config.yaml
model: "self-supervised image encoder"
dataset: "telescope images of galaxies (Galaxy Zoo DECaLS)"
train_examples: 88335
image_size: 48
crop_scale_min: 0.4
horizontal_flip: true
translate: 0.12
color_jitter: 0.4
method: "simclr"
arch: "vit"
norm: "layernorm"
norm_position: "pre"
activation: "gelu"
mlp_ratio: 4
head_dim: 32
fused_qkv: true
bias: "all"
qk_norm: true
layer_scale_init: 0.01
parallel_block: false
dropout: 0.05
inner_norm: false
patch_size: [6, 6]
layers: 10
width: 128
positions: "learned"
pooling: "class_token"
projector_hidden: 1024
projector_out: 256
projector_hidden_layers: 1
temperature: 0.3
init: "torch_default"
residual_init: "scaled_by_depth"
optimizer: "soap"
beta2: 0.99
lr: 0.0029
beta1: 0.95
shampoo_beta: 0.99
eps: 1e-08
precondition_frequency: 50
max_precond_dim: 512
one_sided: false
adamw_lr_other_params: 0.0018
grad_clip: 1.0
cautious_weight_decay: true
steps: 8600
batch_size: 256
epochs: 24.9
lr_schedule: "step"
warmup_steps: 430
weight_decay: 0.1
adamw_weight_decay_other_params: 0.05
Rows from block 6 of a small self-supervised image encoder, named by matrix and row number. Rows with one number belong to one neuron. Each number is 128 + 24 x the weight over its row's rms, rounded and kept within 0 to 255. All counts start at 0. Numbers have three digits each. After the name is the row's rms in percent of the matrix's.
Before each neuron's rows are labels from the 100 images, of 14848, where the neuron reaches its highest value: "strongest on" is what is common among them; "place" is the part of the image that holds the peak. Only what is clearly more common there than usual is listed. The data: telescope images of galaxies (Galaxy Zoo DECaLS).
# fc1: MLP up (model.blocks.6.mlp.fc1.weight, 512x128), inputs 86-127
# fc2: MLP down (model.blocks.6.mlp.fc2.weight, 128x512, transposed), outputs 86-127

strongest on: edge-on disk: yes
place: centre
fc1.368 137:144146092101094099124157159142136123148117133126117122120082118148115072132123103163103131167126159143104150174148147154135146
fc2.368 114:136138136089128159129131074132152123095095131138129145122128157160120177136144136091119141117160149108152112113137112134132117

strongest on: shape: featured or disk; edge-on disk: no; spiral arms: yes
place: centre
fc1.366 097:143138138181108141162155144143160130135124116141143117124095117151140128144166174144131175097116137118157151144149142149147119
fc2.366 087:114116096122149122131132111072143171120134144167155130169127117139106141129105138106110117096186085120136113104132098137096118

strongest on: edge-on disk: no; shape: featured or disk; spiral arms: yes
place: top centre
fc1.356 095:127149174127122095106132129120121128102106150122145127139163142108117137116110111150128129074116147169116141103132077130156112
fc2.356 093:119112090140152155109153132106126159149169122152102132106081113149184098138166113135097101121155122177128133140126151123138145

strongest on: edge-on disk: yes
place: centre
fc1.481 084:136166122132106135146148132119107111167135177137094136111132135152069163116128102112098106109122153114119137152167172124149093
fc2.481 097:128091155148142097090151138136115116113103127168147122107160116146210101103128140141152172112144098100125128081095104102117121

strongest on: edge-on disk: no; spiral arms: yes
place: centre
fc1.211 095:120107122142084155104133138127156154127103168158084102137127119117155138142101142127132093088144125122129125139121117119151124
fc2.211 094:116137132115121073199116115111113122090142125094157168141128117156087124138114100159107178140103125133113137118093101117121144

strongest on: shape: featured or disk; edge-on disk: yes; roundness: cigar-shaped
place: centre
fc1.300 071:124150129120141117142121101157165141085110136114108116153107111139101133128173131121158129139161141129116138140104136128130115
fc2.300 097:175139145135150162142125150074112119134145068112140115119117116140166111121108157134120088138132149102151114128159123117127148

strongest on: edge-on disk: yes; roundness: cigar-shaped
place: centre
fc1.40 087:112112124140142111144135136137172115196185153112160119137127131140186101099133115121099143112118104141104059082138106101125130
fc2.40 092:158140134125115100122153143142106113086066133189122130095143108101072121099101126135132114122142201123145140131133115096129142

strongest on: edge-on disk: no; spiral arms: yes
place: bottom centre
fc1.7 130:102202177144129103097118133120124138086131108093150151151121159147138141163183132149145115135133075095107106147130113159169133
fc2.7 146:137127165160164169150131134129123108123125106127130120185122072167136087130136135180137125143103162187154132113126121104113112

strongest on: edge-on disk: yes; roundness: cigar-shaped
place: centre
fc1.499 112:134126149102163101140155117146153129148141120139137144132095090066157122126130157144121081131118093130098124123128112155130134
fc2.499 107:109142144076115122117174138154117108084112089121085125061138127113138160127129108143138120094155150118214153160129135132131112

strongest on: shape: featured or disk; edge-on disk: no; spiral arms: yes
place: middle right
fc1.264 105:104101128115095160060119123138190128079117112133168117144146140131117114157110129117144104093117131123154107120120129100155151
fc2.264 110:090101123158141123211142131107126117164156097107121124124113080136131120145116123155145127168110087158118170125075133153104130

strongest on: edge-on disk: yes; roundness: cigar-shaped
place: centre
fc1.451 101:095097171151200113175143090194131132129121116130174120123131127103076145150103167167157159136133100129124125111126088133163128
fc2.451 098:139111140152133133142118135115112145147184092141120114114115099199102121135166131097160120105144119126139136173065163106130109

strongest on: roundness: cigar-shaped; edge-on disk: yes
place: centre
fc1.490 102:156144190119122119124152106152157149160111127134128153137134100127173096154130104145096084068140110146130114134131140115104128
fc2.490 089:096170156110118117136163158119108112138084122115159130098143128122118171117125110118121124114128136153094114164093074163111124

strongest on: roundness: cigar-shaped
place: centre
fc1.403 140:099082114111107126138193103154179084159069115137100088120088105138119114161120109125140136139117121154157151109137143132128126
fc2.403 146:117137127110152095132117113171189154145059119094048098134115128137094114161132108098168156142152100144137117162136122148096137

strongest on: edge-on disk: no; bulge size: moderate
place: centre
fc1.241 124:110145098185124133134110134144113109125139139062099117155115155115107103139131135107157195133135136132110163144151132116116108
fc2.241 125:167119103107136155124091122082113120081181141134106163122108161165121184146139117103092139105123104129147124088139139150161112

strongest on: roundness: cigar-shaped
place: middle right
fc1.311 070:158143130123111144126127095155124092174149106084142111162119107110137144154119124141137100159125114122097144119172119170128156
fc2.311 067:089126134075118143133131175148125126146171108099138155100147144118099123118142125126144129109100135075090136144100151086112148

strongest on: shape: featured or disk; edge-on disk: no; spiral arms: yes
place: centre
fc1.236 098:133128149137134115141117114156090125114136116113128125127119112139158161111155099131109148081155145140140094126090079124117119
fc2.236 083:132128150136107098198093124115098124159110139129134126099156143088132132129123127101137126166151120116114130125095107128115160

strongest on: shape: featured or disk; edge-on disk: no; spiral arms: yes
place: centre
fc1.452 088:121153125152108120132122150076139125195145093137104111113109117093157148105118136116108132122113109140142130111096132105120129
fc2.452 096:131074129091125159131117110123123169121092132099135168157124117122118148126110104121147140142138156105104126145121132198141105

strongest on: edge-on disk: yes
place: bottom centre
fc1.159 119:123119130109154109099159127097146142149144130169086093102115120118216155102168082163150152146150149126134159173099091090159153
fc2.159 111:127155125143112119155106137154099129103129144147164096114112150162139124125163136123097075134130174169142134074062146133126155

strongest on: edge-on disk: yes; roundness: cigar-shaped
place: centre
fc1.326 103:164172098142138114122207152128145148126131159117131114123182137108136131158102110142122111073169152144137129139117136112139179
fc2.326 104:110115115155121118102200128162096118115135131139109151152141122165133134147122133152102098077119154190105137121152146134150150

strongest on: edge-on disk: no; spiral arms: yes
place: middle right
fc1.480 103:094141109094140133127127117103176109068161094149139104119137098143146126142107116140131134137143122133128179145143150109120139
fc2.480 109:129116134161141167156166130105106132175101137113118165115120164118109097122172095091121123074126156143140082126117152151145142

strongest on: roundness: cigar-shaped; edge-on disk: yes
place: centre
fc1.146 071:151105108158187109102147136168153133120128141108154159137122103161135134114107130112076139106167135136141132110142140098130110
fc2.146 084:117128134152163115138149092101115116145131124142099144126182136093138136141114115161167110123063111148101159132108087077121140

strongest on: roundness: cigar-shaped
place: centre
fc1.295 095:081097153170135123143116098153135109203152136146152111120167156072130137143141171106116141070153133147116113085114101152137107
fc2.295 095:145169113075116139124145117112145108089129113138099178101130126183123109116159098183148115120101135121132135123142140095122161

strongest on: roundness: cigar-shaped
place: centre
fc1.373 117:133076123107128109095159130120143163120077130086129084111131130123172128116144063148124130102144170162117109120132128132163177
fc2.373 109:125087143082137154091129107167129119144133158115111168141118121128133155154157124115151119110189131121154130163115127096181127

strongest on: shape: featured or disk
place: centre
fc1.218 101:125124140139147141129099091144118118112144091136099137161134132125126157142149116106128117105108111131161084102116103145085117
fc2.218 111:116128100126120092148149133130127153134095182129132106079140091131148097127150114145128118096131101123146110121119138121151126

strongest on: edge-on disk: no; bulge size: moderate
place: centre
fc1.199 079:138122098160125202139116144159092086129121135172135128130115151115127117153130114125117102160159121113134142118135121105151126
fc2.199 084:076108155088108099122154070133161156124165126127157152138130105135171150134128128167138123105104125116116151129129138119136134

strongest on: edge-on disk: no; spiral arms: yes
place: centre
fc1.351 093:076153102127111147113150129157130119118150151129085135153136113097158126120128127106121102078166114123115146120118150147122078
fc2.351 089:184067133124136112142119139144155123106111130110177123137112124165104097109170144119104098109121131119160148134122109099080126

strongest on: edge-on disk: yes; roundness: cigar-shaped
place: centre
fc1.358 118:114087102129131144087099161054122097118099125116119144125133161111125134158141131134116144160161121125110145129158137127126142
fc2.358 103:128129140173129116111110151147125151125109076123124098123127126115133077153122136143115173155099112130112146150077145116138131

strongest on: shape: featured or disk; edge-on disk: no; spiral arms: yes
place: bottom centre; middle right
fc1.36 112:106128158084122159109148129087165144106126118161108133087140128129116133162129118098119138106171107139101149091143155133150117
fc2.36 114:135160112143125181116107143123129086152131084106122162082144144127143102131142115124138138103167109152152126148136150139128107

strongest on: roundness: cigar-shaped; edge-on disk: yes
place: centre
fc1.472 078:107140143159149075147095142144121109108124111149184111151123083153158071104139133148088162112098139120127115147096148115105114
fc2.472 085:166110113072108139121141154148118118133133133117097154121135120113139147107133111119148167087141136124133132168141133139149128

strongest on: roundness: cigar-shaped
place: centre
fc1.187 090:130140137151104064147104115140091158096140102131116114165111126145170086149157122112124138131145135124147078118124113132128095
fc2.187 109:132156152119132148158156126148107105181133098138128120107110141118174093107140118150154110122134084117206116132082159161142147

strongest on: shape: featured or disk; edge-on disk: no; spiral arms: yes
place: middle right; centre
fc1.402 093:130120158124134135103137125122145108126138088134137212113139133102124116118148140138149122127112131073201126134129120100087125
fc2.402 127:188146127128109138178098136150124124109172119079145124160115124111126146119094122183095138147142139079118122090106088164149120

strongest on: shape: featured or disk; edge-on disk: no; spiral arms: yes
place: centre
fc1.246 088:090157156130115124115123131137167109134126133119129130133130117086103127118106116113157136110127088114132060111096129139118134
fc2.246 086:150081152136137111156113151129093093101120159154143137125155113081182086128093126128113097128138136138148140107140111136104126

strongest on: edge-on disk: yes
place: centre
fc1.506 115:138129123132161106153127109155103142147170132129139117122126111139160131095139129151147127177127130076103142118121056102133123
fc2.506 121:195097131147128134117106157103111094129106100144112142110117167137138133133122097108112153110100108147164140113118234142111126

strongest on: edge-on disk: no; spiral arms: yes
place: top centre
fc1.205 076:108110121046113110096127131111112119143071132129127150128152146141169156136153116127076134108090129133122162152061113088145150
fc2.205 091:121116127103109150120140136168142104125181091137094130133108148130057135141086171155164088093176142150133144144148121125126118

strongest on: shape: featured or disk
place: centre
fc1.1 077:134106104109093127135152147180133144173100123169114157086109173139148179128133139111113104094123105078122098128151094111163092
fc2.1 085:114100117168156120145097118135113158095138130114130078169181121088152091128081094146144149201126127160136145096120143133127139

strongest on: edge-on disk: no
place: middle left; middle right
fc1.308 085:126096132102121157141123135149131158140110140125143147128078114132115113134139133158130135123162115130128104107145150153168100
fc2.308 100:120101136134125115172125134147147123115140100131166097137146145083151114142147143097128105185075126125127174152130063115129135

strongest on: spiral arms: yes
place: centre; middle right
fc1.232 119:095110145153173119118133139139082162138123139161128117155147147113130128134107091104141150156173139137115111116147136123142112
fc2.232 098:108151130106164135121135133103182122142134131076100111145141121127146156100122108139146135134133105125103130139139112098135122

strongest on: shape: featured or disk; edge-on disk: no; spiral arms: yes
place: middle left
fc1.227 109:121104093124133128140138105133178157161133115156127143135126119111119142105138113123161161120151136161141093102141067125135139
fc2.227 107:134118143143121107123171100123122145122141095129164130188157104151145149113142124180127126130085156113117162142055193166120125

strongest on: roundness: cigar-shaped
place: centre
fc1.115 084:132092121090141098079107146112093136066111129091170097121136122143154104144101111145137086161137120144085121124115133124106086
fc2.115 097:150147157140107165111127104127095104131119112078094126137150126115159111076132148140108128093116159142139095119129120142154121

strongest on: roundness: cigar-shaped; edge-on disk: yes
place: top left; centre
fc1.435 069:085128150141126118150085084133124110160110126125160097140147171134141109137124133140150117129137122171116160144124121136130121
fc2.435 111:141131161118132126116125134131162145076104123165136118125146130138114140153142138135128150143139131098129104133136131138099113

strongest on: roundness: cigar-shaped
place: centre
fc1.349 119:118139115129152088132148121171110136133160150097156171107122158090141107116150145129146149113098152137134115141090145140189148
fc2.349 101:110169126132115172147145139137128124089159118087154149103067112169146179100136125142100096138117111127181145142121126085115144

strongest on: shape: featured or disk; edge-on disk: no; spiral arms: yes
place: centre
fc1.182 114:089120168121134159138128141099110124120118086144116180155147099118096146128131153119121088096124119139140129105103146114123139
fc2.182 109:141123134145140071110144134168180151122093123141127109105152124127155132092118116170120109113179144106146133143161126126111108

strongest on: shape: featured or disk; edge-on disk: yes
place: centre
fc1.407 140:113087119131126107130158113098210104138143128103137154130107131098133150133106154148150124074159164167135067105129133102139148
fc2.407 113:164144132095153131136129149112068127151165124095091120128143132080148120120115093083113118145108134144102158138136174124110128

strongest on: edge-on disk: no; spiral arms: yes
place: bottom centre
fc1.467 079:132156094128132106135131108106148131094133113133151128112137111164104177152134142121135123132123090135139184075155096143116139
fc2.467 076:144110139126143152159154140101106110145110130126139120133105130112155143116103145126147114133134114138124133151076175135089176

strongest on: shape: featured or disk; edge-on disk: no; spiral arms: yes
place: middle right
fc1.494 150:102214161101136162109117087082147138105130109065189109093135158121128125175186127122133125137139128144116134147094120143140111
fc2.494 128:132152132135145141131140178149145113172122134131151088176164131131091113120109143147116133118109094134119146107125132125115130

strongest on: shape: featured or disk; bar: no; edge-on disk: yes
place: centre
fc1.409 095:159125161111108146104113134149118155095119093106136127145095105126122095127133092141154138083137082147152056098080126105118105
fc2.409 096:107165107131109125129129101141048116170087115123084107112141122144092101136124120120179096114111162131148106150114155131155099

strongest on: shape: featured or disk; edge-on disk: no; spiral arms: yes
place: centre
fc1.198 102:110130157098112157125149119125141147121123118146102129121093102149125148116146122126105126117114093160149053116144171127107108
fc2.198 091:115134145108175154145190131102081111150131124183085128103142136136151113137125144112136123129116166130101135100143133114085130

strongest on: shape: featured or disk; edge-on disk: no; spiral arms: yes
place: centre
fc1.91 086:134134109083155112117120146126146130082125141122141108141148083159125118130144122141121140111137142154113130082101149103150128
fc2.91 087:129160087089137110099121134160106128157156094107095146091120130097144113147119091121138088096127136131169133151124137107104109

strongest on: shape: featured or disk; edge-on disk: yes
place: bottom centre
fc1.305 076:147135124153121082150189146141121135099141116114114113129133146164100109136143118062112116141172119128102128132113122130154126
fc2.305 085:128113175109103138091111104092101148131096138078143152128116119129139121151100150159141154157073169123116114102150120148153140

strongest on: roundness: cigar-shaped
place: bottom centre; top centre
fc1.427 094:147144134147119108093159131107106113066104153162135110124112137118113149118170121118119137099121142106113159128181127119138122
fc2.427 130:150121156119103169189132152117124131191136133143131125172159126115139132138137128107153173108108099110135108089098138123143157

strongest on: shape: featured or disk; edge-on disk: yes
place: middle right; centre
fc1.457 089:129110140182147129145063129108166127128146122121123102150132173147149139105086093129120130118094157133083068124103112126176105
fc2.457 103:114153119086118152120102190131112109126103121105112132130147138119139148156130120140104170091163128159120092107160118098135129

strongest on: edge-on disk: no; spiral arms: yes
place: bottom centre
fc1.254 061:172148137132113118178134121131108124147128098146081073128130150153105125172128124140137137134132127110078183121128087107131104
fc2.254 075:120118137123133131134127108116149155085133106154175115123145088109094120072166078105109097120149160119150098101137133138129097

strongest on: shape: featured or disk; edge-on disk: no; spiral arms: yes
place: middle right
fc1.400 105:149103152234134149128095115122144131105157131137149133139132127108151097110140111111092165118129105137136121132134130114144116
fc2.400 107:173137100117116138134111151118135132162097122134097123145116090113147132134145135085139081157162146127146131143184134144092132

strongest on: edge-on disk: yes
place: centre
fc1.87 087:098112101163127150139090115151165123157112190138099107106118106145170093132100123199120070099101121121133132115116132163122124
fc2.87 098:110149183116152130179140134085121108125136079133124122169126123137099129143150147103136155132109112139123090100147150127164177

strongest on: shape: featured or disk
place: centre
fc1.243 075:133060118124110084168112110135155127135138121107146167136122088168110114145129107137111112149108103156127078115105121109106116
fc2.243 091:113123162147120114082172146150082153095089127107117131083108169080196104116128125104136122122109090130180144137125115096102186