config.toml
model = "self-supervised image encoder"
dataset = "telescope images of galaxies (Galaxy Zoo DECaLS)"
train_examples = 88335
image_size = 48
crop_scale_min = 0.4
horizontal_flip = true
translate = 0.12
color_jitter = 0.4
method = "simclr"
arch = "vit"
norm = "layernorm"
norm_position = "pre"
activation = "gelu"
mlp_ratio = 4
head_dim = 32
fused_qkv = true
bias = "all"
qk_norm = true
layer_scale_init = 0.01
parallel_block = false
dropout = 0.05
inner_norm = false
patch_size = [6, 6]
layers = 10
width = 128
positions = "learned"
pooling = "class_token"
projector_hidden = 1024
projector_out = 256
projector_hidden_layers = 1
temperature = 0.3
init = "torch_default"
residual_init = "scaled_by_depth"
optimizer = "soap"
beta2 = 0.99
lr = 0.0029
beta1 = 0.95
shampoo_beta = 0.99
eps = 1e-08
precondition_frequency = 50
max_precond_dim = 512
one_sided = false
adamw_lr_other_params = 0.0018
grad_clip = 1.0
cautious_weight_decay = true
steps = 8600
batch_size = 256
epochs = 24.9
lr_schedule = "step"
warmup_steps = 430
weight_decay = 0.1
adamw_weight_decay_other_params = 0.05
Rows from block 4 of a small self-supervised image encoder, named by matrix and row number. Rows with one number belong to one neuron. Each number is 128 + 32 x the weight over its row's rms, rounded and kept within 0 to 255. All counts start at 0.
After each neuron's rows are labels from the 100 images, of 14848, where the neuron reaches its highest value: "place" is the part of the image that holds the peak. Only what is clearly more common there than usual is listed. The data: telescope images of galaxies (Galaxy Zoo DECaLS). In brackets: how many of the 100.
# fc1: MLP up (model.blocks.4.mlp.fc1.weight, 512x128), inputs 0-127
# fc2: MLP down (model.blocks.4.mlp.fc2.weight, 128x512, transposed), outputs 0-127

fc1.452 [154 123 222 139 138 153 137  92  92  76  94 146 144  60 181 117 208 101 138 136 140 140 143 128  74 128 135 109  84 161  77 103  97 190  82 157  93  99  99 112 119  86 170 116 129 125 157 118 153 146 165  98 119 187 157 119 128 138  74 170 172  83 138 147 107 114  78 151 143 129 184  87 153 117 104 100 129 105 200 122  96 126  88  98 107 107 100 127 178 151 127 167 115 189 114 164 119 122 119 146 140 149  74 126 147 147 168 114 137 128 145 132 108  95  68  89 148  92 126 120 144 195 117 120 144 152 140  73]
fc2.452 [107 171  73 149 151  69  98 120  68 152 146 104 120 132  77 166  45 145 122  94 128 149 157  98 179 126  93 147  99 129 120  81 153  76 137 149 124 109 148 105  92 103 146 165 123 123  66  62 138 113 109 124  88 168 103 136 128 125 201 134 139 107 100 157 108 127 129 131 146 183 140 159 223 140 188 147 109 120 164 125 175  96 122 117 165 179 122 121 130  97 152  68 144 127 127 143  94 116 146 121 125 102 124 152 137  99  82 128 142  80 168 153 171  33 134 163 141 164 138 134 148 109 101 193 146 144 116 106]
place: middle right (49)

fc1.404 [116 128 158 163 115 100 177 175  90 151  94 167 157  67 141 139 144 142 117  91 170  95 112 189 139 153 111  90 117 133 156 147 124 134 129 131 173 141 102 147 142 163 141 128  89 116  90 166 145 103 111  62 114 120 132 133 158 146 127 125 149 150 165  87 144  84 164  97  97 108 162 114 130 135 135 164 144 182 120 113 138 124  71 161 107  70  76  78 107  43 134 167 155 119 139 122 252 108  91 129 140 170 161 109  99  96 124 163 185 162  98  83 101 171 120  62 140 122 161  90 142  77 158 115 129 120 141 140]
fc2.404 [126 139 118 146  86  89 112 148 166 111 196 117 151  87  91 196  85 107 159 139 145 122 145 136 111 102 125 196 118 150 153 149  78 141 132  63 136 135 133 141 148 187 167 115 114 115 177 116 146 116 105 118 152 166 110  92  78 131 101  92 154 163 138  99 112 161 136 106 140 228 135 165  93 174  89 135 102 123 156 109 130 127 107 143 156 143  83 107 117 171 129 110 146 159 151  81  84 116 190  88 124 185  89 107  61 211 126 142 141  95 121 100  64 133 125 120 209  96 153 129 143 155 103 139 149 110 145 104]
place: middle right (73)

fc1.420 [119  95 107 163 127  97 144 107  95 121 181 145 147 113 123 164 101 110 125 137 128 178 172 195 109 152  85 142 146 148 135 124 156 150 168 126 119 222 169 122 149  87 137 105 181 190 138 140 131 187 146 121 211  97 118 123 128 121 116 170 173 164 137 141 146 168 144 154 115  90 115 142  96 144  70 148 177 152 148 161 121 123 156 170 100 124 176 144  80 156  86 104 100  84 150  99 111 136  86  95  82 129 120 152  49 137 114 157  96 130 160 121 196 114 107  71 140 120 114 178 104  88 144 121 159 126  51 124]
fc2.420 [133  97 214 119 165 109  90 136  76 139 126 151  95 120 137  92 118 137 125  96 162 152 165 121 114 142 131 128  87 112 121 110 132 144 128 150 166  68 152 143  62  75  79 157 131 124 148 112  86 116 134 187 177 137 105  85 131 134 212 135 128 133 114 139 105  92 144 126 153 109 170  47 162 130 102  44  91 170 154 146  81 113 156 172 154  86 106 139 104 194 112 164 116 168 149 149  85 118 144 197 151 121 120 127 101 110 157  99 119 135  85 117 147 153 154  68 170 102 118 133 151  74 109 142  65 134 140 100]
place: centre (37)

fc1.163 [128 157 181 140 137 115  70 123 112 116 151 170 134 200  67 116 168 166 136 128 146  92 124 182  82 161 116 100 100 146 100 126 109 134 148 120 135  88 141 143 121 158 108  93 144  84 112 134 184 111 138 119 123 117  84 145 182 152 119 151 159  97 166 141 143 185 114  90 108 137 151 138 132  71 181 168 105 150 138 108  88 126 142 123 127  85 144 153 108 167 136 109 110  79 157  25 109  84 141  66  81 132 136 125 130  44  81  94 128 102  95 134 113 118 103 142 100  93 145 144 126 216 119 113 205  98 145 102]
fc2.163 [132  52 109 111 150 153 188 124 172 153  66 130 187  59 122 147 116 108  94 100 121 127 187 109 105  91 161 123 127 122  94 131 134 154 137 123 114 129 117 103 170 106 110 124 131 102 123 219  96 147 149 151  88 124 126 137  84 107 145 137 113 114 154 145 112  92 103 200  70 122  85  94 139 160  88 103 107 140 142 115 144 174 132 139 156 111 154 142 158 107  96 100 120 137 119 148 210 110 134 184  81 151 159 137 156 236 154 136 150 150 151  99 156  79 112  90 116 157  82 101 157  79 181 117 114 133 124  87]
place: middle right (44); centre (29)

fc1.23 [174 196 144 131 154 102 111 140 112 120 135 186 159 159 149 132 174  89 185 141 110 155 144  70 136  99  86 141 119 130 163 140 216 141 190 125 124 179 141  54 170 147 189 124  95  97 112 116 132 139 111 150 118 109 157 125  80 164  79 139 120  68 162 100 232 131  86 123 100 185 149 111  70  88 168 144 119 159 149 161 177 147 140 124 116 105 153 123 172  96 114 112  83 111 135 116 136 137 140 141 116 206 133 146 125  94 144 153 147 152 122 125 156 116  84 124 125 130 124 141  67 111  93 111 136 124 133 171]
fc2.23 [117  95 123 115  91 121 161 106 176 117  73 112 160  68 106  82  87 158  78 136 150 122 148  94 138 132 158 120 130 159  98 151 126 187 156 127 177  42  75 114  58 125  91 135 120  92 135 121 114 112 172 160 103 113 141 119 175  56 125 132  91 130 131 115 113 125 146 161  69  29  91 162 157 105  90 122 108 113 122 152 107  86 133 124 156  73 155 142  88 150 109  80 145 131 109 101  98 135  91 147 125 179 135 121 134 124 145 123  97 136 167 126 133 147 187 120  96 151  82 135 110 149 195 100 166 148 132  51]
place: middle right (26)

fc1.18 [154 181 115 231 132 119 130  90 127 115  73 123 104 120  94 166 110 139  60 138  86 120 145 131 149 153  57 112 129 170 151 149 100 127 105 101 141 145 131 104 118 123 113 116 127 142 112 184 166 155 150  81 119 150 137 103 134 168 104 152 126 139 142 150 139  90 116 151 189 113 207 154 104 125 135 176  96 144 117 159 157 121 107 142 119 182 169 134 156 237 113 179 136  98 146 144 143 118 103 115 152 175 132  86 121  83 162 117 255 110 140 124 115 125  96 136 117  89 117 129 149 115 147 128 182 155 125 139]
fc2.18 [112 114 158  93  96 190 129  99 121 100 201 161  81 117 103 123 163 143 153  97 156 138 128 103  93  94 207 190 112 138  95 134 136 160 132 113  98  87 159 106  92 145 131 129 115 138 183 111 117  85  83 157  76 148 125 132 102 101 166 154  93  93 118 144  70 124 143 100 148 180  96 129 138 104  90  55 146  97 124 140  93 177  93 130 139 125 117 108 140  70 128 117 171 111 130  85 166 116 111 166 103  90 136 169  98 156  78 132  32 165  98 125 143 104  61 133 145 139 101 132 153 193  87 149 116 126  98  90]
place: centre (97)

fc1.411 [ 95 128 118 129 136 139  72 110  86 113 165 127 113  97 142 150 141 113 126 117 152 137 184 174 101 169 108 147 138  83 122 165 110 136 144 106 107 104  85 148 149  41 139 121 116 168 104 109 135 158  56 163 165 112 135 174 160 105 124  48  90 136 139 178 158 179  90 100 129 157 120  96 202 161 127 118 162 121 163 132 156  74 156 141 128  92 111 211 108 140  90 115 190 125 117 171 159 140 176 100 108 134 105 146 120  47 148  90  87 177 159 132 122 148 118 189 106 145 124 122  90 128 105 135 140 109 192 160]
fc2.411 [135 132 146 169 131 133 181 205 100  80  87 145 118 191  89 133 120 148 146 135  66  78 133 140 138 155 134 156 114  80  89 112 112  98 149 131  78 106  94 116  65 159 137 131 122 141 164 160 123 123 149  82 137 134 132 145 192  77 116 146  92 128 108  99 158 124 189 146 177  83 100 181 125 125 195 150 148 124 138  82 122 147  28 140 180 175 169 121 129  82 146 107 127 134 126 140 210 149 130  99 159 142 120 117  97 158 102 198 139 149 116 138 207 104 141 145  89 164 144 143 134 126 103 125 128 141 121 144]
place: middle right (34)

fc1.271 [ 85 151 131 226 116 129 134 130 100 149 138 110 129 184 149 167  98 160 122 128 127 121 134 155 105 135 151 116 129  51 139 120 107 153 176 158 125 143 125  24 145 141 185 112 195 101 138 101 121 169 112  97  51  58 118 154 124 136 126 156 182 219 110 124 189 154  91 154 138 136 141 166  74 146 162  92 121 131 105  67  95 125 137 136 165 105  98 142 107 120 104 131 125 126 178 114 132 139 129 135 150 127 159 149 167 129  88 150  59  88 151 114 113 140  96 142 189 105 125 145 101  85 136 151 103 154 136 136]
fc2.271 [156 142 166 150 134 151 172 124 152 129 195  86 146 118 203 141 135 123 102 147 112 111  92 121 104 136  76 191 112 127 163 115 107 120 116 120  73 132 125 135 153 106 151 140 135 132 145  51  91 113 121  71 148 108 101 114 188 138 180 163 145  82 111 126 168  42 104 157 162 226 100 142 100 117 154 141  50 127 120  97 122 175 133 142 134 173 145 108 165 157 136 146 129 134 122  95 123  83 109 175 132 166 125 100 118  94 116 161 138 129 146 116 142  79 100 120 140 181 198 113 162 130 175 139 160 172 109 187]
place: centre (50)

fc1.124 [124 148  72 152 140 109 144 127 137 119  73 107 152 111 107 137  55 135 104 136 207 174 128 182 150 118 131 143 172 131 187 100  92 139 168  96 139 139 108 108 181 120  33 166 115 162  79 117 156 152 128 166 140  78 152 159 150 179 107 138 169 151 160 139 168 179  85 159 116 144 142 101 133  96 108 106  92 148 111  81 103 123 180  94 133 149 120  44 126  93 148 155 136 130  97 163 142 127 155 173  46 152 111 137 139 123 124 129  80 162 180 143 152 141 154  96 154 143  84 132  98  95 176 128  95 104 137 158]
fc2.124 [ 81 145  57 147  19  75 122 131 100 165 104 201 130  65 186 102  67 122 125 149 133 144 113 140 128 119 135 134 117 138 123  82 116  51 159 142 157 168 119 139 144  87 140 133 132 127 144 144 110 135 161 133 141 115 139 120  98 110 132 154 143 143 145  66 130 149 105  97 112  61 173 145 105 162 140 181  84 158 146 158 189 143 153 140 128  73 194 135 108 148 121 152 101 149 125 149 101 121 141 117  72 163  87 105 107 179  68 161 111 109 137 136 115 151 154  42 156 128 107 141 100 142 103  84  93 139 120 132]
place: middle right (35)

fc1.430 [149 150 116 152 167  85 134  73 107 162  85 126 121 150 144 130 225 143 173 127 158 109 110 116 153 168 134 112 133  93 144 138  96 122 165 120 117 101  67 140 120 102 135 119 141  93 101 121 132 171 133 104 187 117 102 137 117 170  90 144 176 110 128 103 228 144 156 121 112 162 155 173 115  74 118 162 101 151 142 117 120  98 110 148 108 164 180 135  91  25 104 115 134 173 102 139 208 117 170 130  88 128 124 152  86 137  85  53 118 139  86 156  82 127 109  98 157 119 188 100 127 103 135 159 158 126 152 111]
fc2.430 [135 185 109 141 100 110 122 153 102 146 150 119  87 152  37 111  85 132  71  76 121 145 126 145 135 121 169 126 104 179 152 119 106 173 156 144 208 122  77  99 146 132  79 117 162 117 141 131 121 115  94  85  69 113 124 123 192 128  77  93  97 139  70  93 160 215 149 128  78 126 137  86 157 149 101 150 154 148 139 109 152 121  91 127 130 156  85 134 132  94  95 109 174 138 146  83  97 155 140  90 105  56 112 126 161 134 133 145 128  14  99 133 116  85 139 121  95  98 113 132 142 121 132 156 139 141 140 160]
place: middle right (48)

fc1.349 [101 160  99 240 175  93 160 111  64 139 121 157 106  59 140  89 116 129 154  71 127 110 143 110 121 104 112 162 135 125  89 106 133 148 166 172 151 130  82 167 189 132 140 129  98 147  75 133 142 169 125 120  68 105 153 124 138 139  96 101 135 121 115 154 124 102  92 101  80 169 107 140 124 100 183 128 152 127 105  82 177 120 108 127 133 111 126 130 102 135 135 177  91  81 125 118 109 176 124 150 227 117 132 127 109 194 142 164 162 135 122 127 171 145  58  73 135  97 162  83 113 110 131 122  82 149 175 134]
fc2.349 [137  50 141 128 185 139 137 142 123  80 119 130 163 144  56 107 112 156 123 101 122 117 117  88 132 123 186 168 110 133 193 126 128  73 122 141  78 113 143 133 103  59 153 118  83 130 193 113 177 137  95  80 122 139 102 124 179 104 168 152 134 146 107 113 183 121  96 120 159 120 155 117 137 158 106  77 141 132 165 142 126 146 126 137  88 111 126  93 128 160 106 140 194 152  67  91  51 133 140 135 141  66 118 123 157  84 127 113  82  99 155 164 106 152 129 233  91 173  74 146 131 156 148 148 112 129 119 106]
place: centre (78)